From a checkpoint of a small encoder-decoder audio transcriber.
Training: muon at rate 0.0026, 9100 steps.
Data: trained on read English sentences (LibriTTS-R), 74.5 epochs.
Rows from block 7 of the audio encoder of a small encoder-decoder audio transcriber, named by matrix and row number. Rows with one number belong to one neuron. Each number is 500 + 50 x the weight over its row's rms, rounded and kept within 0 to 999. All counts start at 0. Numbers have three digits each. After the name is the row's rms in percent of the matrix's.
After each neuron's rows are labels from the 100 clips, of 14976, where the neuron reaches its largest size: "responds to" is what is common among them. Only what is clearly more common there than usual is listed. The data: read English sentences (LibriTTS-R).
# u: gMLP up (value half) (encoder.blocks.7.mixer.u.weight, 384x192), inputs 0-95
# v: gMLP up (gate half) (encoder.blocks.7.mixer.v.weight, 384x192), inputs 0-95
# out: gMLP down (encoder.blocks.7.mixer.out.weight, 192x384, transposed), outputs 0-95

u.185 121:495501427507554416526561536567550492415550446452506580465419494443520526651418526567469459544568464484452507523465510456555565509510452517519457585478577425438573481460526553557439502493434526437529540492544578543484488523559550536447510575496454530464440523577506538480499482443479495437
v.185 116:458554480485431426478532566549557469402452533523476507548515566491476522503443470483429477538515469521482522460588533420455480484499520479472456397514423579572516474474481490499511438459480494505416477503589553514506409539477510481471640491428426431508423539479605518494466505501528465528
out.185 117:621482541399527574420446512438426549378517452491481469466504475404572436571455685429510541508479487506553446586559457484634529459483469519550445458464585512516509529515506482452532490432511533529534485556427532526437545578488443485495446471490472545526549458535397444509503455546575583472
responds to: the word "she"; text has "herself"

u.94 106:633615467499487487500543628511467500518522425483502438504527565537451416478441504576509457429524569455419528527486523448440510550580499514492578456417439467411572490452553513435597475464496473530506383471505543466448524487461482438465521552509428463475476532451634479534463542463478407470
v.94 089:539399465467454527479455492489475597526321413508485453507509549530504488480466504527508503560522478587563506420449414451551402485440472499430490514465355452552518417552550543492560581424499527511497472613470496462518506485423468581549527517447525527505581562508511433467580592559468531534
out.94 098:521429461554467531513445468516534562553538455468510498478491472426460454445521536483562578503486505472503529541528506425481466408496599501473506492434514499592550496472532466500513531478550448582542471444478503539504453564438528483498604588530565548509350466432514526490548483517510456425
responds to: the word "that"

u.90 104:524421411463536554655523517486526556550482577493589395493538411512534469417481517526465515496529509525604517508520599536412524419485451503476459483470482535462450436528459440469487464415561442510463487477540463504465481511484456549476441517456524462437375498629492424542449612443529427456
v.90 107:529490531490490460439468635470559416457528524513556507497545453495550495506533457520375453498524471467488575484513574477558603431459475626435488435517397454505555489572545530424444481558468620521464532379421585513480468550503462536525576522467523415477511503473499465533486512473492532495
out.90 108:620447604468582452487529500488564644525473473546420590528584521531523512556455536441505476579524449504516455531551473503552470434504549474461506437516500524445547491427521642477550562532502535508594517426476429482435535524497523485436453464610384489484476536472499543545580432515485507396
responds to: the word "me"

u.237 113:543609463512572505519484520487507509597520504455478556470509524584577484482514513498470496501461529490508508501499441591561569490568533462537482481547476487506566436483554510571573436399521397584473517475546600534480371445530445497517578581468462580455526519539560526482454503481556478507
v.237 110:515503392479555484585501496517577497466396467512539476541468524565503466475507486592361570508444389428498484516503479429482437453522525439417507513452491365454499529541517430573589416519501503481591532524536489449396500433563493526527557487504504593583534545625450536523539423499409562494
out.237 110:580586579484471476535510505508459499512432499519502488476452491464536568448450408504471607470468423542509542465543553589566449521584477537536490483545450552510466455506475531411539542430405600487536470427511490477513462463387510463409485553493505602489557497574478681442479559505504563480
responds to: the word "that"; the word "i"; the word "you"

u.325 124:465534525439501446475558525546603531542538480421510415554467517580450541509481516594435532514574422446476527450529508512439413523628556562482527472488500425439444456506523495519563525501515485424598468519558545456459522500484418468429485522494523467497443514526560575520446551512502582461
v.325 114:407487473509503515467550596508515427552439434509505562567578500488541374589504498445384478605517554496459456549502598552560514483440615407450504457446485417545483482457494397528530519524572533507428594490513528487537533556468433488407524452466589472498492494487465497515422480337475494584
out.325 112:530550535525561547516515516543468534406510557570533558423513488612521515467422411582503581479553472530414509511502497548568482463555571481497537502504564521538575493534550487406511457510505437437517526489512502502400486570454412450584475572551469582520536484422560533540468430505448538548
responds to: the word "she"; the word "said"

u.117 123:461519530497505466535478517493527561436504559529500499538543477539495480524442362586465583589509495480494510455401424477531522490420563528382519598477458508466491532585511473426557422598617502453532536533489537498519525590547465536473513527494632481523483494420468494573465504450456475450
v.117 120:502547486557457528515474506507522543476506448533625368549475592446408492459520532593502606480477408507444467523472437496406389412563563536464551534452486516532458492508499557508525483547502506454532528525430486466443550484509453513531530499392570427485523432422527606548531485423492561480
out.117 123:570504424514472474469455544479471479468465491467473542475420464538494492522541558438538455470422516467490491481593520498416464445566550584543438405537534565482512485473433566571534558482507565533425478457532356592535477402437424495573508590541425584446546499528548439393602511546555587491
responds to: the word "she"; the word "he"; the word "her"

u.263 112:450435537497533496381485462450598521428510463488617507553441558471481471572474508467502549586421503459485579493470493414467495484499564451448507374527521538406385496493483485457462498572512576521503478578557574479498491540493478503554449573494463512447462638473402487429440558501486483528
v.263 116:408444507526552544534441505582524502408526448506512439558511555489422489503467505559520529474443463388528478517478480484480526546516525445420496523496536575486442490482596555552479357518467513430431450576548510508492527370565564436489515435528444530424582445524399578459514537500428563431
out.263 109:441460493574582618458494563583403471519576511419512510547516503503444565495538459485414539531512441558517490592497447428509552467528551470426489495584437487524524486473480519520404476531569486460479590427529464487445533599528501526468502578556529417459405447490439496492451534405466524530
responds to: the word "in"

u.164 104:516431484512546499540524526465498445427547541526399556519522571451456509530457528535522478522346478520439467466535526465458520504526467501516517506452489510463469494611548605526505500510538510582557513610425493563465549515540471523443493572443527399519523467495612470475512473440496500589
v.164 107:426408438471495528569572513554412523496436494538486505598523471453508440458413554557465453466507517572532437522458449596473472503513533554578538454560518468449479457438512479501530601500470508535528594520494514405534495414434459443539333532446521433495532505535528551552542548463525513474
out.164 109:535524503549523566503502616569484435395472481505528574509571395558455441452407532554552472528456514502504546493483508553486507451535530467440449561506476425530433502498436475415418462596408443476444429541424522476424562453447496483537422540486461471509515509500443491518523464489498426551
responds to: the word "very"

u.170 111:504506532518605514530587556492534476533425515404558486443487475455449528507456519363499539466524501540477499536443444485480505453551553442506459505529439418537578521532556440537575436588547583500476495522426589528452488503539410427459496548515522553415505486493472465460502589528491496495
v.170 113:538474509544528486511526453408612573486516454536536448517503534455393523490529490419410542428473459461529518510571455456534512507577587445576436466545496477520506495552556521537445456430481464513544399465433554497476500440493512430481547480505437604510512566496506551530569487438482509481
out.170 099:469524457496436583517424506477514542497522485445417521495483504480578493467447461424524498459468486527515493518511437481604525457538513482441482460445522496466459516476400443485423375616397448499521480493494535521411496588540518416469524581549447482508443534544570536501527520471519467500
responds to: the word "in"

u.114 112:539500542544477432526506523490544483547498484557484539443464504494491461563424482487494432453481510481490551546455382542480502454428510324476544479530458421453570443531423563593472446451482512520590582584502479479482483494544510450437506558540578444444548555401456441518462529519525572519
v.114 105:536524444437478587516523522485576594530533545494475541534562528536611486573493592555505540512537440492528496496580416497523435483527592477489483494471480429442532399507485407562524415426519418538542529546435468526463497549446456553529422505539494610483455449525480468543527547432496451439
out.114 110:550453563465510590498490535458440465416551521413502439412523461547568579518562442517614507491457422605507481497524493530480446421513544497464600501482586520526556423443569494493466491449495509578459457458489547558415555493579468494495490485566512579547470489453510436501499525448503500488
responds to: the word "my"; the word "i"

u.2 123:571429433492421513456570559508559439478500517533471448595529477490420453423518438468421435444565538439552525486428491540620430482462458565520496448611465434441471479538596484499561524614528536530476397512560502556440521526488488424559487520547415512528517539566563494539509495549548473497
v.2 129:490339526567520548508507533445499507482456532483499512619475469544506514517509477429452469531607450442457465425424567597500465557452520481588517489513563457497429424445508509511602602502587510483549503425638405549466478588494497479450431507525473549558407461522521603505522457513442509512
out.2 113:528518502517406538437472596469507523425438551606502400547523539524447453480506435506478413449550502547508576478453441520532489452512506573477539460528514470579601582528371456434501523555545502519507431569533480555532437505501522473452486477506477474567414510462419436490457504505446522473
responds to: the word "not"; the word "nothing"; the word "but"

u.87 120:548540537441527473553514484487476533475501487526452526489486525549474528518477588491460508456385498476452599449493548419452526528483482532494398475469531564544522506389477515569531557498542427469502485558485471482552558451500497468375449550516474478437487586512451523504483434499539508490
v.87 119:505515450486558591513560582449524418449457395528549491453505525416417453463474528425451551472357444469530449459448489568466548408558455545439446538388457470514583484504518423454519486523460492498509546504524430523502518515501502596408537545464533474528481534633512538615537410512496512507
out.87 111:522458460477473548476415520599414463493484588592461494537581518599525478503424449488584530507503469520442473446433476488437472497542472475445470457535563472579481516490415515520571507464446572529419499504526522535544579413494497404438500613544529523422488509508491425498425478552492454555
responds to: the word "very"; the word "you"

u.98 111:536479523554611582523462510539546536564554481495439436466518471545454465482411516423467486522410493617484506432523563521538471622538564480492508472540504574475445516523536504528458401417567519448576499529440536523447454437427448480575381505512505421489469442477510507582449462471537459467
v.98 116:515560463517448547507516507433452470459472566512551512594567575510499539482454511486474477550399514480457502536478565503472579433531507447531473487532506503427407498524539523565455454502525593445486568489512537505499529541504438392501443603385538437494415479493550440439529488503503487581
out.98 112:531538489528425398354493500499342408470539463485427524447510531483563515574641487472467520476508559520466535618503466477494426421482450600408498494523499465476635431467469488484507529548400503542468432468507415552541472504460520496490562512543481487475475511467542446487538517589477546522
responds to: the word "in"

u.243 097:490481538462471548485429473640503491477532480529542512459513505387581539431511480457429468421425469431542505510471543443540541510511601369519474534517442493525510471508472529442479432527410472549545513541487451504424457506465439538555428439486473555510488472489492518590510368562523602526
v.243 102:534383479461548547425449537430515489538540590459518538494521518459497550387506512531569503560491489399543463491538526468510434490502489552537500498503544444482395536517466391606496440603465526467474485474433557556506515592548456517470466452583494496491518485457513562491539453521452489455
out.243 109:509480462476530499487504539422479549525475481502395495480562508518519480399507402537515551466577435532410505525537442540499462478543413532459497506573629584512402554548450491557511588541486575569480431458536478445491644493512467365537485615516529520525497520510497489415599547450479452549
responds to: the word "said"

u.26 110:565474467511469567459572488509497471461514507461551466464360491501507580512442482508481521439411556618503463435467498465538587570540510399504526504574499501440582520451548494550422453566515498532569414530482519516488419521443505479422495530567555516508501539537491524499568587513448491491
v.26 099:488470581535600487428481470539621456469477456500483485514543460507657539514496451437431546547453430495510448470500485499523453516506559489508463445498508526416467498490455568520507520523466546486526356505444405528555474481566437485540495547513490544500492510425500580551510562538407429483
out.26 099:621487601604541438581494525492518485522482504500421484459495549503421448499526563444479467475495527537475503495587483542548517483530551536453553564492519457564517480498489466485538513457565443519494537449503538514522512464389550462500508506549496594522511564410508446417500552485520466560
responds to: the word "from"; the word "the"

u.191 057:532538435466473442522468411501526464508474488476560597443541439456538454485506468486526540487576518548585586512544554588507493485455516530464376594447496485489465518464497541579461414367533457528480525510502460465489456506482510507638447488527516533527547509626460594526470543528477554442
v.191 052:450488521524554492513582520368477525536386447558502510469567429509461537418570391378469461430565507445455502511459542546513527530587429614506542531578452518601425452493479455456464518466420491502442501408523568474400513441492420465489520441429505466626633546467466561585571504513520555432
out.191 054:513479480522542494495545459473499360432455557511521474534478498427552497515375558491550494534469474512609486578553606508437447476461532534461423496491451461529547473463500435492531593567486528628385529605554544490550441492521620634525493477527575528474493526517476503508485554526527491469
responds to: the word "not"

u.235 110:474543544477452442488513476537569563446564521517565510544437507525474489435566564647527635498516478541495516531507462483521460437500556523491505412468494447417522511507556450550479517497551511578483496445413531397520592505533408519542505454492493460572496485575481502454552478435483406445
v.235 127:442547575505443456501504526597475523475562480555524545475509486505471505463460532589434396471523539529496522599562540485450456476521486567495446481537525451433451441556524557476565531481655487440526527522417457504475586473526486526474454502530493425540503437390446500508509505493442457476
out.235 112:472520483454496596453491550510443540440466443554546469550530482454439516555474546500461646549577426563513444367557524441475488556505525533482547463594516519486597485574495432453552498601550526516423550475586576467435490475457420499444490576482473456494493435579506586570379446484456477510
responds to: the word "said"; the word "he"; the word "you"

u.297 105:532492506338526494579517479556524572557531503484478543503504531471539423538538466519521509531440598507434526425440569418422467484504478442478524513545478535487542495420455515580624435426551535562511487596502453547529537451524574512454475464459483512589503525513466494546540485431439521428
v.297 110:520451504555437552420509532539448475644552463468536569467478436478599474477536489458443420421502492437558567527480534505451531478516451482465407523576492562459535483505627520441517536532516445472520573514554453513478539495489501479536526429518372469537471576563508457479577536604445575493
out.297 107:494481597513513492384540524512498561541520456538525474551553476417478472496473512541601578471478424558426502464516562485431489557403530510570498532577429444510525464455569501470582424652457523527472523468457536506464596509527453566484447486549482476562611472459513556409527515535530523423
responds to: the word "that"; the word "then"

u.186 095:497479420543508500447530578484370499569517482546477484418578526539590501560491556502517461514500415464549418569535501444527450564525430529509507499521527534478439549474560572570514544558535523470438432498484438509453451479535545473567501547568430497540431490473534503486505591470449467444
v.186 089:442448473493462524582456498597435546501506564498593557505528453515512512470499509479511581533589474458544508481494554448541497415579511479548430417446454564511542492539517434434528430481504536499536476485524505375489489396415556631514469560458487484490484537468522457520588506539504545520
out.186 097:476542514597540497446503481469461481438544505579500524454498493536495411581543468484394455546571465501505467516471528577459480557448439499510527462511516530476435517457500406478458521506564591467540514434563551566466519500594476554441514504561444513476449511467577527442569498365484545479
responds to: the word "said"