python train.py --encoder_arch="gmlp" --model="encoder-decoder audio transcriber" --dataset="read English sentences (LibriTTS-R)" --train_examples=15625 --time_shift_ms=100 --n_mels=40 --hop_length=160 --input="log_mel" --spec_augment=true --win_length=400 --tokenizer="char" --vocab_size=32 --encoder_norm="layernorm" --encoder_mlp_ratio=4 --encoder_subsampling=4 --encoder_layers=10 --encoder_width=192 --fusion="cross_attention" --decoder_width=128 --decoder_layers=7 --decoder_norm="rmsnorm" --decoder_norm_position="pre" --decoder_activation="swiglu" --decoder_mlp_ratio=4 --decoder_head_dim=64 --decoder_fused_qkv=true --decoder_bias="all" --decoder_qk_norm=false --decoder_parallel_block=true --decoder_inner_norm=true --decoder_drop_path=0.05 --decoder_positions="sincos" --decoder_cross_attention_every=1 --decoder_tie_embeddings=false --residual_init="zero_last" --optimizer="muon" --muon_scale="match_rms_adamw" --lr=0.0026 --momentum=0.98 --nesterov=true --orthogonalizer="newton_schulz_5" --adamw_lr_other_params=0.0018 --grad_clip=3.0 --ema_decay=0.99 --steps=9100 --batch_size=128 --epochs=74.5 --lr_schedule="cosine" --final_lr_fraction=0.05 --warmup_steps=1820 --weight_decay=0.1 --adamw_weight_decay_other_params=0.01
Rows from block 4 of the audio encoder of a small encoder-decoder audio transcriber, named by matrix and row number. Rows with one number belong to one neuron. Each number is 200 + 20 x the weight over its row's rms, rounded and kept within 0 to 999. All counts start at 0.
After each neuron's rows are labels from the 100 clips, of 14976, where the neuron reaches its largest size: "top examples" is what is common among them. Only what is clearly more common there than usual is listed. The data: read English sentences (LibriTTS-R).
# u: gMLP up (value half) (encoder.blocks.4.mixer.u.weight, 384x192), inputs 64-127
# v: gMLP up (gate half) (encoder.blocks.4.mixer.v.weight, 384x192), inputs 64-127
# out: gMLP down (encoder.blocks.4.mixer.out.weight, 192x384, transposed), outputs 64-127

u.259,188,186,194,196,218,221,206,212,218,183,210,194,220,209,165,205,180,180,207,171,216,225,232,183,228,207,196,230,194,253,211,220,193,203,199,217,179,210,240,201,187,214,219,177,184,206,179,194,220,204,210,211,193,203,206,223,209,223,150,222,169,164,218,222
v.259,196,219,213,189,208,206,209,178,199,250,222,208,189,227,213,232,194,182,201,205,180,225,188,179,191,214,213,199,235,202,235,171,233,183,186,196,193,156,222,231,184,190,226,212,161,184,199,200,196,200,238,201,201,204,198,204,190,230,193,202,190,217,186,230
out.259,197,211,169,225,231,203,200,203,178,202,192,196,197,226,205,208,221,209,206,230,185,201,214,184,197,207,217,201,191,219,170,204,228,210,192,211,212,192,218,178,211,200,204,204,172,187,163,181,216,206,174,200,187,189,239,209,222,163,197,187,247,172,205,206
top examples: voice: male

u.186,200,207,192,187,208,190,195,176,182,227,202,194,209,228,179,174,197,224,190,198,197,175,189,210,209,206,219,210,192,202,238,192,191,208,169,189,186,231,190,199,173,202,189,179,199,230,191,229,185,150,210,171,208,202,193,211,206,176,191,198,182,196,196,213
v.186,167,200,194,202,179,199,229,181,199,223,185,189,206,212,189,183,199,196,202,208,199,217,198,207,292,207,206,214,211,224,200,174,187,198,182,226,216,197,153,205,179,223,227,195,212,215,201,201,212,220,209,188,161,205,186,189,140,189,214,215,217,203,231,203
out.186,220,218,190,237,173,215,167,196,208,177,184,173,185,185,196,207,193,208,184,191,209,186,218,204,216,192,196,207,222,225,208,200,238,194,203,197,251,188,211,207,233,142,187,208,212,207,198,180,200,251,171,208,149,209,209,209,187,202,210,190,216,164,221,183
top examples: voice: female

u.283,195,200,176,185,219,214,164,183,218,194,212,219,215,206,223,235,197,208,226,156,186,210,194,200,190,214,218,233,171,182,188,197,183,205,216,207,221,218,187,168,169,196,232,166,231,201,209,169,214,180,178,142,233,246,184,177,216,197,154,206,190,217,220,228
v.283,169,194,178,193,195,199,211,192,166,221,211,193,223,198,238,203,178,218,218,188,180,199,207,179,195,191,220,198,194,169,147,221,189,230,219,210,224,218,222,181,186,170,220,179,222,207,234,198,197,184,240,202,160,202,193,166,203,188,156,195,193,186,195,163
out.283,216,195,181,173,202,230,207,186,189,197,213,202,231,197,159,176,217,201,162,183,213,204,192,213,236,202,199,188,210,194,208,206,206,210,198,199,208,211,197,168,217,159,191,197,216,203,228,206,208,179,188,184,206,197,192,236,181,155,196,169,203,190,211,200
top examples: voice: female

u.239,197,189,144,200,157,168,185,166,200,228,196,234,192,223,210,177,236,165,229,187,217,182,215,202,208,202,179,208,221,200,217,206,183,207,192,194,228,172,225,225,198,221,222,227,206,189,196,189,189,183,194,177,216,192,242,202,191,228,202,197,191,232,222,235
v.239,217,175,214,207,179,198,192,216,218,187,185,200,191,229,176,190,212,182,183,219,225,162,204,173,209,190,204,177,156,197,222,189,178,206,192,215,255,186,221,217,183,194,201,216,186,207,226,197,185,187,246,207,169,199,183,187,183,219,172,197,215,213,186,249
out.239,195,189,191,191,203,204,198,226,189,204,178,179,208,239,217,212,179,197,162,186,180,170,200,189,203,196,209,219,188,231,188,195,173,187,232,206,212,157,195,193,171,165,199,198,194,213,203,246,194,192,203,209,201,235,164,196,178,203,219,169,222,167,182,184
top examples: voice: female

u.31,234,201,194,171,177,144,196,204,236,217,210,224,185,211,197,186,169,209,206,234,198,165,225,181,192,206,192,201,169,182,226,226,166,227,253,154,194,182,165,202,227,198,199,168,167,226,218,186,206,215,178,174,203,195,200,198,213,212,148,203,197,195,239,167
v.31,181,194,194,218,198,181,227,213,213,239,183,206,180,237,199,175,193,205,227,173,206,178,211,182,184,222,192,205,181,176,202,246,159,221,189,195,213,196,188,258,222,187,186,228,159,174,201,217,160,195,177,172,171,197,212,219,184,175,189,236,209,198,237,172
out.31,220,213,197,197,176,187,222,189,216,190,177,206,220,195,161,179,180,192,170,195,188,251,197,220,207,181,216,195,195,203,192,249,218,182,195,226,195,217,194,193,201,181,187,225,210,167,210,218,209,201,222,188,160,190,195,195,209,181,253,203,202,166,201,186
top examples: voice: female; the word "but"

u.94,211,190,210,216,184,215,163,195,250,219,182,165,239,207,177,194,220,206,215,197,178,146,221,182,189,201,227,197,226,180,220,197,211,165,204,227,207,184,196,221,228,177,200,181,179,208,173,174,205,195,214,195,200,214,175,193,243,224,239,186,191,185,210,190
v.94,230,187,215,199,185,182,200,229,186,202,199,197,217,148,190,192,201,209,203,224,161,214,191,223,194,195,237,213,187,202,188,190,192,195,203,194,190,157,222,176,176,184,183,205,247,194,171,194,204,174,224,188,209,216,226,207,209,209,201,182,204,211,227,225
out.94,193,185,237,185,171,206,229,222,217,186,220,215,195,186,217,184,181,210,195,208,209,231,175,184,212,234,187,178,198,227,219,199,194,203,200,190,193,179,157,188,216,232,173,214,186,211,201,177,203,215,171,202,220,195,201,205,171,202,173,208,192,176,224,179
top examples: voice: male

u.102,198,194,214,228,219,247,230,172,203,188,181,188,188,208,226,172,202,216,216,218,210,194,197,165,240,240,215,182,161,170,178,196,175,220,219,222,192,185,233,200,212,201,192,203,195,167,224,222,180,198,198,198,180,195,188,220,221,191,199,165,195,189,201,178
v.102,191,205,210,171,194,181,229,206,219,197,210,184,170,188,240,219,195,173,184,209,183,179,198,220,213,171,209,196,177,153,176,208,222,183,187,185,224,212,206,195,211,202,193,221,228,200,201,209,211,189,202,201,208,239,204,181,186,174,187,204,183,195,219,216
out.102,198,230,231,216,197,218,194,203,175,185,186,183,190,157,219,206,207,182,174,199,203,225,209,179,205,193,203,207,176,186,206,194,189,192,194,224,158,190,245,199,193,163,193,200,239,195,167,218,193,217,162,162,229,211,195,207,216,190,182,207,203,231,188,176
top examples: the word "her"

u.14,163,190,190,181,220,182,177,181,175,186,201,246,206,236,215,221,233,227,230,197,219,239,212,200,237,196,191,203,220,217,183,198,192,173,229,173,242,207,210,212,181,204,208,200,210,210,202,182,223,189,199,198,224,178,185,196,196,228,249,205,198,204,194,220
v.14,217,198,188,198,221,167,214,176,186,206,216,204,206,202,227,201,202,182,216,185,234,167,207,172,168,206,187,210,189,225,186,189,188,202,205,189,197,183,224,216,188,254,221,211,243,187,202,209,219,191,234,187,195,188,151,233,187,226,180,205,201,211,200,180
out.14,214,256,224,213,210,195,194,172,226,199,218,204,207,230,220,210,214,191,186,203,220,196,177,186,195,241,210,234,188,197,186,203,193,187,195,201,145,201,194,182,201,229,217,188,191,206,196,192,199,154,202,216,162,174,194,214,213,215,155,198,192,191,198,225
top examples: voice: female; the word "you"

u.56,220,179,218,169,199,198,190,203,187,226,234,176,202,205,178,208,206,240,135,174,199,204,154,189,202,201,186,180,204,226,186,231,183,198,202,203,186,226,187,200,233,178,218,209,166,154,194,200,223,188,188,192,212,195,203,198,198,207,199,199,249,181,188,206
v.56,201,183,186,208,154,173,223,195,199,203,197,170,227,224,195,206,187,230,187,211,222,208,170,207,224,164,239,179,233,202,199,191,159,226,198,202,202,204,198,193,190,185,245,177,202,193,172,187,244,231,163,213,176,184,197,184,168,190,192,203,205,175,205,191
out.56,225,189,187,197,197,180,187,207,212,174,198,203,206,223,223,179,203,199,219,180,165,192,241,212,234,179,238,194,210,179,202,191,219,211,210,203,174,216,175,210,171,220,174,155,185,234,192,216,217,193,212,199,194,186,207,179,208,187,226,200,185,194,237,165
top examples: voice: female

u.217,218,179,181,195,219,214,184,191,208,221,224,200,162,177,205,204,202,191,179,223,189,182,196,167,188,157,256,149,220,143,207,194,221,204,200,186,201,200,192,213,217,204,186,157,225,200,216,204,196,188,215,217,202,202,216,202,194,244,196,165,205,216,239,275
v.217,204,199,165,185,184,182,182,196,205,239,228,193,201,215,218,194,226,216,168,223,191,174,192,185,198,192,209,201,219,193,194,170,191,218,184,194,231,168,160,226,191,181,200,199,221,174,208,216,200,179,229,227,200,206,241,182,172,189,183,200,163,209,214,171
out.217,172,184,188,174,215,218,184,212,211,191,176,158,196,192,181,181,194,215,205,186,171,191,201,251,216,202,204,198,178,192,229,202,174,186,178,236,192,180,229,220,178,211,211,234,206,181,209,214,187,205,218,231,211,182,233,213,172,201,192,173,181,212,195,224
top examples: the word "he"

u.358,182,235,223,188,210,181,171,168,229,203,204,217,219,172,182,182,198,202,177,212,183,187,177,207,203,197,221,196,195,187,202,177,210,151,258,196,193,194,233,208,191,179,204,169,175,217,186,193,214,172,189,206,173,203,173,184,187,207,195,192,215,184,154,206
v.358,196,190,203,244,205,179,192,170,224,206,225,188,234,205,194,179,214,237,199,196,208,196,234,183,188,207,222,214,196,183,214,228,186,188,227,209,213,211,202,172,182,186,199,186,208,205,176,193,192,205,182,221,233,226,199,234,202,218,187,158,219,205,178,180
out.358,236,179,203,181,210,193,185,213,234,181,203,198,221,209,211,199,175,213,249,179,194,183,214,194,208,203,209,176,177,210,194,224,164,195,208,208,211,210,207,194,213,201,183,209,207,211,222,181,194,178,173,205,221,185,172,218,215,221,189,227,228,176,203,225
top examples: voice: male

u.252,235,212,181,206,193,165,188,237,224,217,226,231,174,221,218,181,196,216,198,217,217,190,184,161,196,194,198,207,202,199,215,189,206,174,219,183,218,152,203,222,193,196,154,204,218,229,202,201,181,209,172,195,227,232,214,212,230,212,233,162,187,216,192,206
v.252,222,214,196,193,209,204,194,195,173,197,206,232,174,169,222,210,195,199,166,213,190,230,222,188,213,206,216,182,185,161,215,206,200,187,229,194,211,182,189,239,199,193,142,238,216,221,208,196,192,222,219,189,187,221,200,160,222,193,193,175,190,204,207,193
out.252,220,197,193,170,202,222,203,147,174,186,208,234,199,202,208,191,202,194,214,196,198,201,205,209,211,193,229,211,173,223,205,168,215,187,224,208,212,211,200,182,212,192,193,191,195,191,220,189,183,198,204,219,221,214,189,203,176,210,188,223,211,173,212,156
top examples: voice: male; the word "not"

u.267,189,182,191,254,208,187,221,244,264,213,180,201,211,211,215,193,214,175,197,252,248,198,191,207,192,179,196,197,209,211,189,215,201,186,221,189,191,193,179,124,212,220,180,186,249,166,151,205,203,191,184,211,212,216,190,196,197,207,209,219,209,208,186,196
v.267,226,179,147,199,214,186,193,211,252,183,195,205,167,212,241,214,223,150,188,151,194,217,180,186,169,195,185,209,185,210,189,198,212,188,226,181,200,213,227,191,238,204,219,161,181,200,208,212,168,184,197,207,208,188,201,233,204,215,210,200,218,181,177,145
out.267,178,179,173,181,205,205,210,176,172,219,208,173,187,226,205,218,176,214,232,216,165,163,173,217,207,216,158,200,219,206,171,185,192,239,207,216,208,213,197,237,177,176,202,227,211,222,192,191,215,175,195,178,195,185,154,211,210,213,185,223,232,199,210,208
top examples: voice: male

u.284,217,185,191,186,207,168,192,159,212,173,192,241,195,216,187,188,202,149,188,191,197,188,231,191,174,201,250,178,227,183,194,228,147,195,209,212,183,185,213,219,223,199,202,203,214,232,222,224,178,169,200,177,250,177,203,179,243,199,182,223,182,242,218,198
v.284,191,160,197,194,200,198,217,199,192,206,191,178,164,179,222,164,184,189,210,211,219,177,214,198,215,175,176,182,179,193,213,209,182,203,177,167,210,227,187,195,196,195,231,213,216,227,216,191,207,164,247,206,199,246,211,235,226,204,195,231,172,169,202,253
out.284,186,218,195,207,192,200,201,204,217,222,198,206,191,197,212,221,186,240,217,157,211,214,195,238,218,159,188,233,199,223,187,171,198,166,184,209,163,218,213,196,163,222,172,168,198,205,203,214,199,218,192,206,206,175,219,220,171,248,237,184,181,189,228,191
top examples: the word "her"; the word "she"